Rows from block 8 of a small image classifier, named by matrix and row number. Rows with one number belong to one neuron. Each number is 128 + 32 x the weight over its row's rms, rounded and kept within 0 to 255. All counts start at 0. Numbers have three digits each.
Before each neuron's rows are labels from the 100 images, of 14976, where the neuron reaches its highest value: "top examples" is what is common among them; "colour at peak" is the nearest of a few named colours to the mean colour under the peak. Only what is clearly more common there than usual is listed. The data: microscope photos of single blood and bone marrow cells.
# fc1: MLP up (model.blocks.8.mlp.fc1.weight, 1152x384), inputs 192-383
# fc2: MLP down (model.blocks.8.mlp.fc2.weight, 384x1152, transposed), outputs 192-383

top examples: cell type: lymphocyte
colour at peak: white
fc1.706:121144149137066109172109085131099142094123191093166113081115163134158075132120079075139091132153069150088134098125133133117143192111087116088163131180157136155139168135121086089126145144091185072132103134158108139084126137101156102197173074068208174080128140138170104163132187178138116069108155151142168086081126165161146155162104080132137170096138106132133129074127047106126129123087142126185163129060140131159104176118145077138187110128132125139157136171120145121118152158123081125141129167144126154178094123104127121135112159155136160161089109145069130130128137126142134128
fc2.706:133090094182142174165120084080096092089136119158137145103117173152133182138108119137166141121152085119142189108169078128146173111163097112139164062165168154183162147161156085135114186090097155100126086160091153152089108089151101114177136164122127157105200180183171137143142164169105112176129150157089143175099137171121114157123107154130098137072109129113172097137126172146141092180116153086146157080139181138092180097067137156114139101171131091106148085153118090110110103175128092112080145170085147137127122177145098109153081150113155142111073126143156164104172136150183104108

top examples: cell type: band neutrophil; cell type: metamyelocyte
colour at peak: purple
fc1.367:109154205101099152086150154145088094102107114162166155103080147131115087126102084084085122160117141057114096109168119157144125158118123156094114144115183127135107198132109087196090117119101102108130116126116107144116108152138157134145209152099165148148119141153101114211167103165085147109141141106153143103117121122131164163106128023068151140156152105147119099119147119117144087120145137175184199135140127071150087177128114103094160093080159119111140107130184173077142138124153091157136156167181112122132137098097088131105141182147148083142091139139103147178109151096142162152
fc2.367:121123158188198184185112102134088055127167120123110089094139177123115148091108154137162148154133134105097144112184075079151086104135095148111142104099195142064152099152108128189098152102126120155137106176100109198118098126120136160178147148132101148112165128180164129140136162146085130148120145083130123134114162161147076114093105105128117152154130119129134126120143166136132049158159084126184167140111166083128168106077079150119081138104167099083140105182165111106122137128143055194123121131128142117074192127156206171178116117141155089136096121151160107114155129103195113150

top examples: cell type: band neutrophil
colour at peak: purple
fc1.760:159167134146142181145135108102118093153176056197141128124136118152180124142088146113120139128136107100130128151159073122171136123151092132144137112110104063096144140135094121214134178142130123198120136127100110160125072165091081127100135143136166120136158101120124186182182109104047164133135114124096135172158112110144163101150188084092123116186092179162173098123158141114169113123160108158134180134161157137146118084130109135068110114136217159098141117171144089115096124171155135185114147106146109081075154073114160166096113093104158113139072128099188119165147123064103099105
fc2.760:182095074119101175147156102150147101132155092195137126078094181189127139087075113156144154111113150083153158174181142099186194097105108141092149101131159132098118139160117080170122107081145157120185124159123167174106125139124081097142196180172097165119167144165131114170107128166080133158093158122088175122120173184119087178064131165152113129085140072139108105091147162156129080107134122091088138096146150176091168121093121126107152123128171079077146156142138144070111127189148095188125177133130136084136102115183105133085133153153147074119082131170152128113142142113177095132

top examples: cell type: lymphocyte
colour at peak: purple
fc1.328:076178097126156131149129164144147098123149106114140132106143137080135135117098133125170115082106184172105091126163084111115143161089100124167137100094106150097102090149131156196142104106113055150113085107064125204163147121062093147138120147168076133151168117163158135099119134100108187184135107162105096166183162158117104084188092084114153112126129183100143130111110176156118077167153068125179071136151141087092083147130127151053122153127121116136058130099118071141084106093126150168115060128119088082054171123152223171179161135099098149139152119099132152113082032157152076129
fc2.328:138115102136150153128162081116075121048194108131135153080138170164128207191150135119130123138187081102092202121167106131079166143161109108115156080150210126184142166119146166123110182108102119073107081139130160145129055131145127129193105177111134098117199187150150117120169113179097129161146140131122121181144103130129169162149130072140122125098105120110193108138112204126145069158123160109162171097150165147144150134109157167106178088198143115129108070141083137122102134143151091098114135145085106174142121167104142137135121181068110160108089151103155141165110133170164102087

top examples: cell type: plasma cell; cell type: platelet
colour at peak: blue
fc1.148:098147173078120133123073150150112129136085122073091143153074156141093107132129075105131115096160071138103083129113141176155128130079089184077121137175173156135127180171164117067122101084080108078137095098090092121176126121107167136139124084085080082131107157130147065132123180147097127124088082118148121100135115149048146148124037103191197102154133094099139080107096148144111126144132120088153105140164100185123154147095134133082152069111126115122125078121117130070138106116121105099168116132118125133115124138152160074191128160175112171143116085207102111115171052158191124149
fc2.148:139088107169145159183116097094085100090115164135095128114147203160083167134088139177172112142144109091164175098180101115127135143143081138131160090175163150161161122152114124117091136107076146120165088164128119179112130113149147107198151149158145131100201188159177146156147125173075068153121125139109159146120146157098056147151085139123116175105087086124155120091128169170142076178114167099149169089122179152136175077066132137104125099154139095092161124154111123066133092149139075146111171150102105140108148137149142111141106139138164116121103127191129147096172152109149108133

top examples: cell type: plasma cell
colour at peak: blue
fc1.525:087222153116117130142112173148144138146095133140100135116052208116131147143138088140171101123146114169106084163164105140143181115096064146164101136155166148119125177145143123122144138058118139119206142117104113140171176126119131154148127127181100118140119120142176070168093179082074174175082080139138114129180098172115138111141113123203152112136174135062102088121061141128103100157161090094151107108119110162086133119084087169096157117100111110169125145088130107129112069054087138141125106139114123068115164144152178089157114069121118123129139121170092097098152055150190102179
fc2.525:201091063132084164150182058132071138109123111145126136145086174174128148125096103135143155138159089075153208117170135146139164113110109148111151080181164106169171182122128127099124151083107147067176125126112182124111109139180103095173129150141124128114202184179152126144132142215109134140111137155081172148135119139103078158100106160129120135097115098112153092077080152114107091147102182089105142070137160164132175153065139162101162144161129102102147067129057168092121137155135107126125128117095103119140117167138073089084130148135156126079131084190129181127142131147150110130

top examples: cell type: segmented neutrophil
colour at peak: grey
fc1.658:101183148135153150102111167153159140174179101127159173145084093157178145147166157157173083126158169146129088170147130123168115096109101147154116144166101146072131141148116093124132168114181073196133131143097144151168185177171091183122088116165118111168130102103136118139131161103086154154104078153123090163121083168145168119098128146128175107186123189128152110126094160123118073128141103074084123141161148144092185075078178159067130133106169118097132111088096134163102093127109125161093112180106151082094157076160155081171141149088133145093082136150155086089153069104163075097
fc2.658:152090076168136159151129096106099106077159109195098133115111171167127177087098118158146153140156123087137179143191108114171158119129091147089150105172175130148160161149127105145108140090125167133144091168127160193098133130125100076148188168175118162120191165175149123167151154191089130176143150157114177171137136157133108176105143152135140125082138124133132109126134172159110079163162155081130170073125168148113172112071109151106137089124170097097160126148126144109116119179151078175153169117111125082122118138158089145112116166086157090107086108162150119111148126134184085150

top examples: cell type: lymphocyte
colour at peak: white
fc1.128:072140144147130170171162134160103154146115145158157090156071172050122128116099098147170158103109116160117142112186115117164136199129190128183156090088154163108112119134148125097161119131097110145089102156108113163162064127113128123100071086094144149121126098108134163117142115132120108148125077164136189119134191134104134056202061015102150154109122162134158146126144120112156090179137105162191092135097076101161116134122083111096151162133164143109101129140127109093139122115128135146096088137124083159120117083109155131187126152141155151103159127139133109120110053138124194084
fc2.128:175110079129123147151159089073104104119167094135113149143087141107113150128084100142124133129134099105133170155202089115133165116127157129130156069161165162167139112148137157129109197090106114074125127155126168110123077097115082114183166174150116134127211187162159151141136164171074127169097110167094164166131148134110113158127102099140144108078113087111151105087161134106137113158115124088128117069155163177112195099068134175095169122171127096113152084139110128092103122157153098117127122175103131150141156165108137113120115166137156167103063166172105132107150129160163122112

top examples: cell type: segmented neutrophil
colour at peak: purple
fc1.712:120155114132111189114198124078122130159142103185193172188068166131135150131106101174113134168183152106191106119128117126168137088158153196107117163166122079068139154098050138167132170134107119192159155145101197158129114133149124157102092128139169177169148145089087165143110073157081143082111123073116147093158100148211173143131170093143120150154086129157174093098133083141202087105095133135153201135140153161131111136130148103130145142144137102102058082121092173110161140149126158180103141203118122121140157103142101131168116136105126071082027202090155090128137167116114179114
fc2.712:182080077138131151169173078117144112080103096121165159119098130171135193098139106135135118136154064127177176116165141114171177140164120156168172071183152099139139187118107136097172156090092170091130152099121174152119161123152099099159120159138138163113166162157112124126089142155088099135128109126128118144139165178148148154115125150123083133066108099121190110135062146153145139163080185090091126130121172145148126142093172103097133096165119093115091069165104122078138128168157070128122120136069101150185152143152089081143141202149140122101116106136181199160155141133166099077

top examples: smear: peripheral blood; cell type: blast
colour at peak: purple
fc1.385:109156153124088129116118124088059113058060130114166164099108135160108097098145050135088089139184119137121098107146160149117136140082105146074142160163196171156114150101134068143059092113113156054152139081155133147131156074162196148122160126103117145104068150141170098222116092165153109121141159081186146101119110099130152151085057086173120162120162081097074092125112117107109160145102152124166124119083169097172082160131164100123151102149088080125153150133120159091163139114082103081096138198143136130148133085155123086091118131161126128153082196171098171136125164165167166130
fc2.385:173090051150126160152155069139105094089159081168138140111095153180143163111133106142143154095166095096154178139175118143154178113121116146116163067146160150146145165142177102141129166084105168101140114131092169156093106102151067097178117172138096161123185186158133113148134165182110140167120148169091163177117147169088109174089116139106099099072116107122153086093124165112104098162118172085109152069139176173100190143087147142102152098171131088094158077149118106096109116156141079134107120146078101112170096150174103102108115176153157134076096095147157164131123144146175083096

top examples: cell type: blast
colour at peak: purple
fc1.748:135125139151080132099196077089045143089132150158223175103114141138126126096075115182075163176160173114145120110129127110090143138175146128118123191136138108134104146092097100174117084139117165150089134132143099130111137101166133163133171157102222165166090149126128163150108081155128140131129129099141178062080110090168152137102128068105078164121117072133120114141113078100137112120122156151144207119044107063183110135122088130162152135152133105105097145142160176140154126134097109114119154163128161166191146064123118163079082110123111087099057189089091126124105224074088203100
fc2.748:166074120164148165180119092118107112091088144151095095108080194120133102110102133142155101136138107104129138143198099135168165102114126133100151112134139113104142126194117117148121142101086131154147120194111164156070156088109117103128147132119139146091181181190121184099124139187111125166137153147131146157139153149110074163098139184132159186078103161114118095103094162143141093172125158100151181103092185126097172130056088156145092109083116123111178156141167105113112143136132076153144129141113107123131129148136107111108094113130180110156112141175120119078184161136192125154

top examples: cell type: blast
colour at peak: grey
fc1.478:117114192155089143097133110115095129057082204154152175106096159116110094082117144110068119178131092073145131063085146150091118124186112117083103136135113147155135170097101082148129093175100115112112098120123134133096107140167137128142174142096169191160082143138103112184116123167150110111138126067157174070074129080172137168108149041058128162119124070135122167086141083078140111087151158166171164096070107102151115167116129093137179141071143107138134124136153144096146158140124094139148163152160130132143131111086148099136136136151143129096102151167073165125118177119166135150
fc2.478:171084070166137172171126088100066088104142129134123122101110175142122174115111136155151148124153102094137186104181090128157152110129102118146167072168181135160170162155143102121098161083114145112133088152112152169094128118169088111185142159140120143095197174175163142138164157201097115179130140167097155181104129170103102165119083171139112122050132126106167073099111178135122070186147144081120165086107173129086183102065116161093142112145111073092148092146118116096104114182136082145094117152082126126104138147173109122140113149093158126094105108171132156093151146146168118133

top examples: cell type: artefact
colour at peak: purple
fc1.169:063164197131082165152080202186129140112095114119109114123082148131093073094144061159072132120146074163131110108078114161139118091129106161129139126134184149135141158148171143127101102165079088168127099114112099159136134137127121182114115097149094119080102150128170086158111148143117106137089096119124125149130159148101143121116047088173154093176142122168122085110150150100124129190102128082104097117111144186110157122061163154116139124108115082155143092121092132084143115108089096113110087152148151160112131095157212056175117106152153115160118117200095116142128108128143116115
fc2.169:169083069143087157166111109140117107128117104150125107123103160183123126104092157146184144071114118120165184096156114113164132096143155128132142113128154140097144108152173093157086124114134149161174126152147125167091134102135106078172164183130092157126168174164171080158107156172121138165085166153081165147135200178105093129116097146109118118110092103092116099083152164110095098127127119092100096107122147147098174085092120126121111144177124078105194104143160116100097118147156074148154091133080133085126107132183150134107134153162184132115127099157138132108135119159168126149

top examples: cell type: lymphocyte
colour at peak: purple
fc1.573:115076127138115131151084109120077127077136171094161130103138196108160119082127136088121139152084113114137164073128110136082122171133163133164132095079146138139119108154142141129091083177126147118111084160177106156093106132081111108173103157104156198087142197141131163151170120168137073128124143124139151133094209116108104094189124056095113184089156104101147161131127109132163098126090116156196146121090157066119123140164106104091155124096117090099151124190147151094113110123164050122078125136114124152138147118074173116168108185155130125193126153134131191101143114124130168137
fc2.573:167076146148157159152136138083116103096113158088089113114149195136089155143124158159170106130185138119128147120181106127105161104147154114103131125149170172104156066178158136124077178145082108125125096181147144134124094108130148107189170154129123145088161197147170143103108134132096068162139172126128166154114178171125106136142088121169132183085089073081136125079118156144159108142123089117156166088105175159104164069064129147090134076165140102099180124179151125111092107160133095135125129139103125180096135133124162121154091152072173136180072211170114102082173131178157099109

top examples: cell type: blast
colour at peak: purple
fc1.249:091112156141071116100112107066092116069122191131201177143070208114108108046116143165083112136169167090121076109134151141117146121147113115071122169148140117176105136142107132165102099183081090106090120103135103113091112084123150143132123123113142156134129205151151129149116084194127127142130156114134134092106176117168170137174109081101145180090098090107100133094123101147131110109107149167174142126092108108120116157111154089164159116097099133131105135124139175127157132105073116125131114197106088206189120093120151120163151198120119140127071182111099122152099204146147149124
fc2.249:172074073148140158162159073094106077075135089136128114111121162172148180088122146159162148070178111108127177111175107103150158089145116137114168079149167152104153157139164102156091137101116133110152107162102184175089139098138108093178150176139114152105164180164152114139102152181113114146120159120116172160108155168107113142086106143125101133076118096079143092112120158144116077164124150080109151066110165144091171112096167134087122084160146065093158096143114126109100100164150078159112134142084093140138117140177159096135107172117158144088104114172162168123136156168167081123

top examples: cell type: artefact
colour at peak: purple
fc1.437:152199104149149116164105138181134135164094102151144072094138122093183124080116107106163125079106103151133122140159096134159140155105113105189143095104107093089130109110174098169091180140103154195109166102137098171137129158064116144086071109139108144066151103127123180119148140142090150116141090119084165146148150124153085071199123109109118156108117158150139133131142098154126126150168079162185125128151157111120118109117120145108127170165169166149132134154167104139123177151125099178121093093110146082091131140113163177126105100161178112098128116111184139193144076130108118123
fc2.437:169072065154117161170152107101100085102119099170108112119121166179117151075096151162152165076149140101143158163167106097176146082129135113100131119133156161097155122159168112178092122094158142132172133167127167166092143074147114110172179154138094168105160182162148088148102141176105134170121158130127175145101179183096078149100109167144123140089114078100086089103152165138112087154124106083094134062111151177096171091076128145104119139134151069071155147136133139093104114159157079169134147112110127108132107115181135147103121157126171119110105138183139139097148143133166087166

top examples: cell type: lymphocyte
colour at peak: white
fc1.342:120145159110079147186098078151115081052110188135167140086115194105116124067141138108112091120134099138115156070106092152081125188133147110121163104106162132133114114148133125121141109182123134097095115121128094142113107114083142094160146117143161207137113165173112172175115093220157124134134135132183159109105178106169119117157112036093116163079134085101143133130154110105136103137129112166172109159028119129136065203151134082165188104105157098140126122155147132080116152132129076108093112148130105156166137109071167163163138162123146167140113169121112179132108127150142148116
fc2.342:178079071166163166168124069091094090094117135106082113111114164155156167121124144137142134127156081097106174151173095106153153098136119142126178079145171138117193150170140124113099173102072126123134091160109155163089137109136112097174136156116138130099184179172164169108152161191082097160141136141092157190115140142104082161122111141150106162071098120116144087108102184157149092166143147096131161090096177130100189120067126148097103097149130088103153083164133125094102118156144075166128129113074098144132149162135141102141095157127172123122097119172131162123151163164166074115

top examples: cell type: lymphocyte
colour at peak: purple
fc1.557:061144140117135122152130212170092112080159140098214172089109173116078133083120124161121085084106178165122083115133081130097158137102105122122149162092191155133055110164155125161100081108127054104106118125111106143094137083143114179141160139102150187155125174168150115156106106137102134146091132122167108137128165135092126109137086067173146151104120139077117129118126156124120091180104122142148078163082125089131085204146126118066141103099100088135088121101122120075125117064130121093105099146159131164185122129133161131153177153135089141157124180136060142105106119153113132129
fc2.557:145095117180191168190116096110140078089143146104145084078144167162155170099165148135185100123155108141106148100143061090147139096169134084170156090106170150077128082165138128142114182109126148124111111147089147167080119081125101137188141154126113174087174180166174157091131174154107091155125158125122097156102187174123087121127126125156131156102117159121177141143111143144162073178124105110160172139098194120091146102081138147107125093154098089117150103173160093134074152130159064133073115145057139170116139134122189143202070150087172139156111160122117123086158139163174081122

top examples: smear: peripheral blood; cell type: platelet
colour at peak: pink
fc1.123:144162145099155146164160070112108122209139124137108077149133154094129149117134139125155170096084169126170122106196112109181124146110171161182140058133134114119139119114144184139156110126153159182087114175155111141176087150068095097095086076125126166146145089112112172104179133133076120134150105161115187124152168110102081072193099125102149162082117108134173103119105157180190116112122115140170109104109101165113132124116100146140158152112189119072107146167085112109139131158165133165136164148164109121093198116102129145135139133167123133132129143139162120118158038077101133105
fc2.123:159079111175149145176142070078065084085103141143107089115113187096119166151110132145116142154114108078105132157157079120180144121111088118102147096161172150150201155179111127116137118093102079094131104207119155142101112126112138148144124094124129125056181172165126188138166151209094103163160098128135150149109125118076085163131100156162154175028128132127103106101132148150151104160172135096148168097106166125127197124057095187085086126107166110098123113118160132092118127173117062180104142137122100124077139159101110085103090119120169156127120156225133147107163181131176137132

top examples: cell type: blast
colour at peak: purple
fc1.224:119123160123115117123157118117077107075127165140226180121090158117125105081092136086089113166123134092153076094132109141103146141135130146085118134136162100159122155114083098148106109154101118088077133128162141083096058134119162113122162138098172170121125180150100175193151093145157106120172151084146190081089182087144157148169140053093126171093117122118101140108154094136146137111106148186197181146118097101176093174131151095134131107075138126105103109152147202102154162149134130141136148174170128191192145098067099135120168159124129109128098168132102173141123172098124199152
fc2.224:171097069164156154163115087101106076146149110152109091127104169152139118111123138137180161075097153090128161142170073102174145083126161114109146104100182173078159077168136106149089141099145095152160121180135143146080097099142083123177149136111088161071175167171165132143141178186113118172097158135109161148089166184100083119097110171171144143106089113109104082089168162111126091125133089090126134121097171155075187083072083153076097147147127073089157145163165124112082113148135099162113100129110156118108118123174164160140094142139164109117095161171127098074164156151174135158

top examples: cell type: segmented neutrophil; cell type: band neutrophil
colour at peak: purple
fc1.683:191120057119178135116126098143106094080204098129143089139130141173203166129101095094089113152121094094142098129127132137124102086099163115075141125101150047136087128140073131118156177178128117116093163113146175102103109183078100091084132145147185168096155124134104170190148101167149145087205138139128168119157126145101156136139113124086168142142145106162144122126140131149128143075120116126130217175125115157186114162157135108146098099095153077080078181135132147090113149187108159158159131106153165131156203116074114179119136137143112122132115131103188186159121136080097169109
fc2.683:150157179110148137131123102145088192128107161168093093112107122075158083195017134138115092139097118090119097196149071126115183157106096137125148148157118117190172150167087201126164143144112098147124123182087113123111156088107116155102128099137166109059187180156087150099109157110148150200154032170086114132147143063076093139106115173136179169130134181166109128130092092118102133167150105110143158108151113132121159160109116194127100150076174158176111116074143114142128143097082102143150135135140109159130143165094083121061074096117156148196147100169111124094193162099153115147

top examples: cell type: blast
colour at peak: purple; blue
fc1.691:140140158110111151125131117135088091060140154156168165137093198133120114075127144130101110150115135123118119128105137132103140136153161096111124147119181087137124175113108162157102140147166121112075156126179128074069105133117119129121117154099153178113066177144143124136123101154109095123131115085170142096117198151178107138118158059094145161102150111061081142118136099101157106110103131152145195125054133118158113170133139102178157090073114113131129151175133187058126151136108099114112160154137131165165125174056104125114143160086117085138090193159079129092126191122122171148
fc2.691:154057074154148142140128089124114076134155070159108152137087146166172157087116086119149171097137112091133183161161114130175196116103157158106166048133164148128148132164176085123117154090099159111163133146121156154093086119110062086155128176154096135100185149154126147157127156192113130172115167159098181152097134162126115182101147144105115089098101086138108079070153168146131101107125153057107128076111172193110193122081102119087183123154136098086161141161116163095081130179145077149134139101122144124137081122153102120119142194148156104083090131137158141140130166176178135113

top examples: cell type: segmented neutrophil
colour at peak: purple
fc1.308:102167149186171098103140200141150140170084056098179166063126117163117091149114121131155158163117163169125088177152121138162146108199125098143095117113100151110101117123183055206113138088175119171095140090077194176151181122164110207116094120171115111098114137052124118153132116080112102176126115077132149146154103135119175134128127119151132104178098167106159103126174119168139144160119136132102132102121104101095134119131044169052165136111091092165095129109140130101116121086106125138122144142119204123076124144150149110149129092145098079150110148115105145123164083133108121126
fc2.308:127113158124163104122152106167099103176204064137121109124087116169144099058149097102086178098137109085115175138117073124119126120113135120131150068076196162117145123108161128148153171094185139088100118116116115078098103151149077149138074158091095114126182089113132125137141151190125175142084131165129132125088102176145088162119121122108108075154128124146142053144207140097138096129125136089117090130147148162086168118115145144127122160157124082048115111164081143161096112156133137115123123143155210102172075174140137161147153146160083118070105089107142130155082143165116143150

top examples: cell type: segmented neutrophil
colour at peak: purple
fc1.421:177121103150088181151158081085095101104121137172166161109089154119154087141112069093086152173146103090183143110156131133126145110162147146103152144162165076123152179113111090175129156161121204158162147118134136156109133161133120126084138144123179181096166119109119194199138106142109103092167164107112157118130150134199185130128140093105064167111136120127135128140140106145204129096086166141148225136062173129169096160125120118122136153155150122079122132174133183083138148161153103160105192187160094114149135077104090097081099142151167060111087181059154181154120190103137192097
fc2.421:141087111177163180181122086116110080130148093162101146093085185140138156085142081110141134163157095078144167144169105123180179103114104159117182052151190117107145140150125093129141161073088162126172115157090170157091106130148067116135147169129119146097182144176134168128159154162085110153098164105111159143119157147144109189110139115159088130090125120125169122130142166174156082152147169071144188102111180169083176122077098134094149106146134117085175112180132126090098121178174082165113170156115145108119133166177115090158086178124157087092084134145168151129166152136182122112

top examples: cell type: artefact
colour at peak: purple
fc1.495:055142134150098160185061191185119140162065102142123095109093126113096051108105069147092159100110107156156063113086082154165140073135138159179166115110158160110123109122163107149098089162151118152104104102093104180142139077127105159076091104144079161090108158099167104146136140111099091165100092104125132139148163139092100117125065117143089115168114162185134103121167119076133165176116123113127103088125131130128161109116137167106158149106148125117126110135073094097150184122122076103100102176144167151074109082173202095105109087167150083158123121127117131147109131116122132102
fc2.495:154100119134095144176088123145112094165102105111112082131121148191122108094105143115181138085095159114157165110139103132154106087131154138130108119096185172094134096142169068161069126104133111161179118158167112129106116133141128103155172163109098127129136149150184106133143170127127105121052178129096164123076195169114089148107107120124107127170097087089114124092178147094112091104129116109107082135117136162080190076093091133107103146183143053110196117167176116107088081111117108157155113148096160095107131084186193120155131157173178105109123132141122105091118124143157157144

top examples: cell type: blast
colour at peak: grey
fc1.511:178144102122089123103122115078049139028087184128200130067122133148118093094089120107133103180107129102143118100099171129063116120090132092089101152128185155188114146126143129136098108136102128107121130064186098089096085102138154112109205154090165150154109174177149143215131116161170117101134174130170179097041132087143155154140115057099078182116157099078047142090111087112117092076099158175184146163076129064171063164147099112170113101137118114145146124128147164135124170112088106119116171124161159158161120132094102151131098134141088127187096200141087163107104175122130148128
fc2.511:140075065151137143158158092095109099107164134207144115101078157159154137059104114192178130097148153114150177127172096088163151084107143121136141105097184161108109106146128102155102159086176163135165119155125183146066125115161082101160175159175100158106167161174129109160125148173145170163101176151076158152113138171088098137058109189122107139106132149105119122087165110127092068157140134074117152090127180139082187098096125158119163144138142111108149128145104134157102133180139119171090129156083156090165087141151121156100077159106163099113110121130138123075160143145181095149

top examples: cell type: artefact
colour at peak: purple
fc1.314:107141161101131165156099202203145137140108121122126115164096096134147055140106049161086133092146104167163088147123113145141152089135114120139127144111133142124131108152133118127130075124133094189113106115122137157155163080120134176089066101186128085082127149099161118123144135071094122171082099114155148142152141128084172105165057094147143077169132140175161090111177142116140144179090073118107083104132098197108160091112148160072155151117142096123072140101070089078150114136086139165111112183138184167096128080180196053117129132134129149134103142135104126151151113152124111091
fc2.314:171079086119116140150119082159104102158143125168125096145062147153136100085085133142169158063098136111136154123154057125161135117133153149153150111107167170113141083157141119144100179112143127181156127178150131139084145107120069109159124142172101133109190163167170150164135158183140165157092132196066158177113153178073069119094128180101170101132111117099124090071173110099124114122140107097120101106126142140105198098079089150101121178121136092094167122135146115142091158130113098145156090128097139102130101119145132172109132153149177116108117072143115087104129136151170137156

top examples: cell type: plasma cell
colour at peak: purple; blue
fc1.18:132140118081096183223102122141065148116072141165157111109062181114136064155120074140127102180093084119157051114168114159140102172117151134133119098176174136176145168152109109099087120180114210126167107097149110129167155134089127147104128094148159149080126212106117161171142125144125113144116096160152150101127187137059126126177067108132084130071156119108098115087082083118128164159087118165175141093084128133159095162116123108113116123113144102126137135158087122099129126129092102097129145175146137091125163109086139067117140082148123151105164131150155183113176099131154170146
fc2.18:154114111104091170121158076124077111138147087191122140168088182149081130137102078153122150124107120066176171141181112149131172128136113163121161063152199122186168135118145132130125172069133159106169116155116130121102080106140075099138124155133110122121207153167136129185140139176105117191123105175106169156156146129092086171125124123158149092084109106118143121096148154120153112172141158093136116067165155196073202148070105186104135119146129148133177082135086146079136109145153100115126147143115120117158109173116052110066108154147129122085086116188128130125150117135152168141

top examples: cell type: artefact
colour at peak: purple
fc1.193:085152133145155130172130186161134150141101098142193084117102107095132091094059058116116184098076101189164076132108067110154108115162163128132110120119142141150116082168158150148116103116148095151095095168107105154151084102129135155069082112157117121078145156087145150128141116080123125164079119105141143113117168120077140101135054081126127125175113174153138115132176100109151122204127058176111092112128064129132162126125100139053152144140118116134140127142073136096137155099120089109113118188106174172111119116109170075119093133148156125129137153126146124126112096134111148093
fc2.193:162097103108120111146077119157161107153140125111135098157117131135091100086150159154169141045051144170154143095121072112154090116167166130172098161089142169093106050120158149156086151143154109178151126160158069136130143120149095096178134147153107130130156138129184119132104165107148141125058135150109135144121209185096108083121105103105148101153102104105150137067192108071116116122124077131117042133146121134099175050110133100120119173188097067143186104150139119150118119106119102120125059167048128146124100076166195167163146165138191119145125109119116085091121112166129143142

top examples: cell type: band neutrophil; cell type: metamyelocyte
colour at peak: purple
fc1.320:091228165147120149069137206154146110171146089121119149093115129131096086106137138122142151122155180113091084179145137165129128099117052123128120197139130112108118182111134131234115143110118044149060118081086160135155120146162101145098164152117121093172115095136130122123141125090076203147150096072136127120161044095152166141112148076158171105173116151114141121142119141140125107132170117142084145150096151062112151147089062190090116086112154102174090158094189118137115097065132151161152140119149138129049111118156184168155129085089109103128111127088112099133114109088157094144
fc2.320:091161109140125179133165119152088111143186129151164161114106156109126115048143113176136162122147165123147181083144114110151140129125075106132096166146152081145115166054096124206166082060188196160125117085096108153131143132171109132125136142196130156157095073129133081121170154175101194147079116070107124093120086146181126128117107108100138115160210122107119093159133126104118057161146095143164107104164106070111104097117115123163175151116150095055058108122079114115193071112121129165107120171137195070125146127185153166157142144101114061064097106079159134143114081097167128158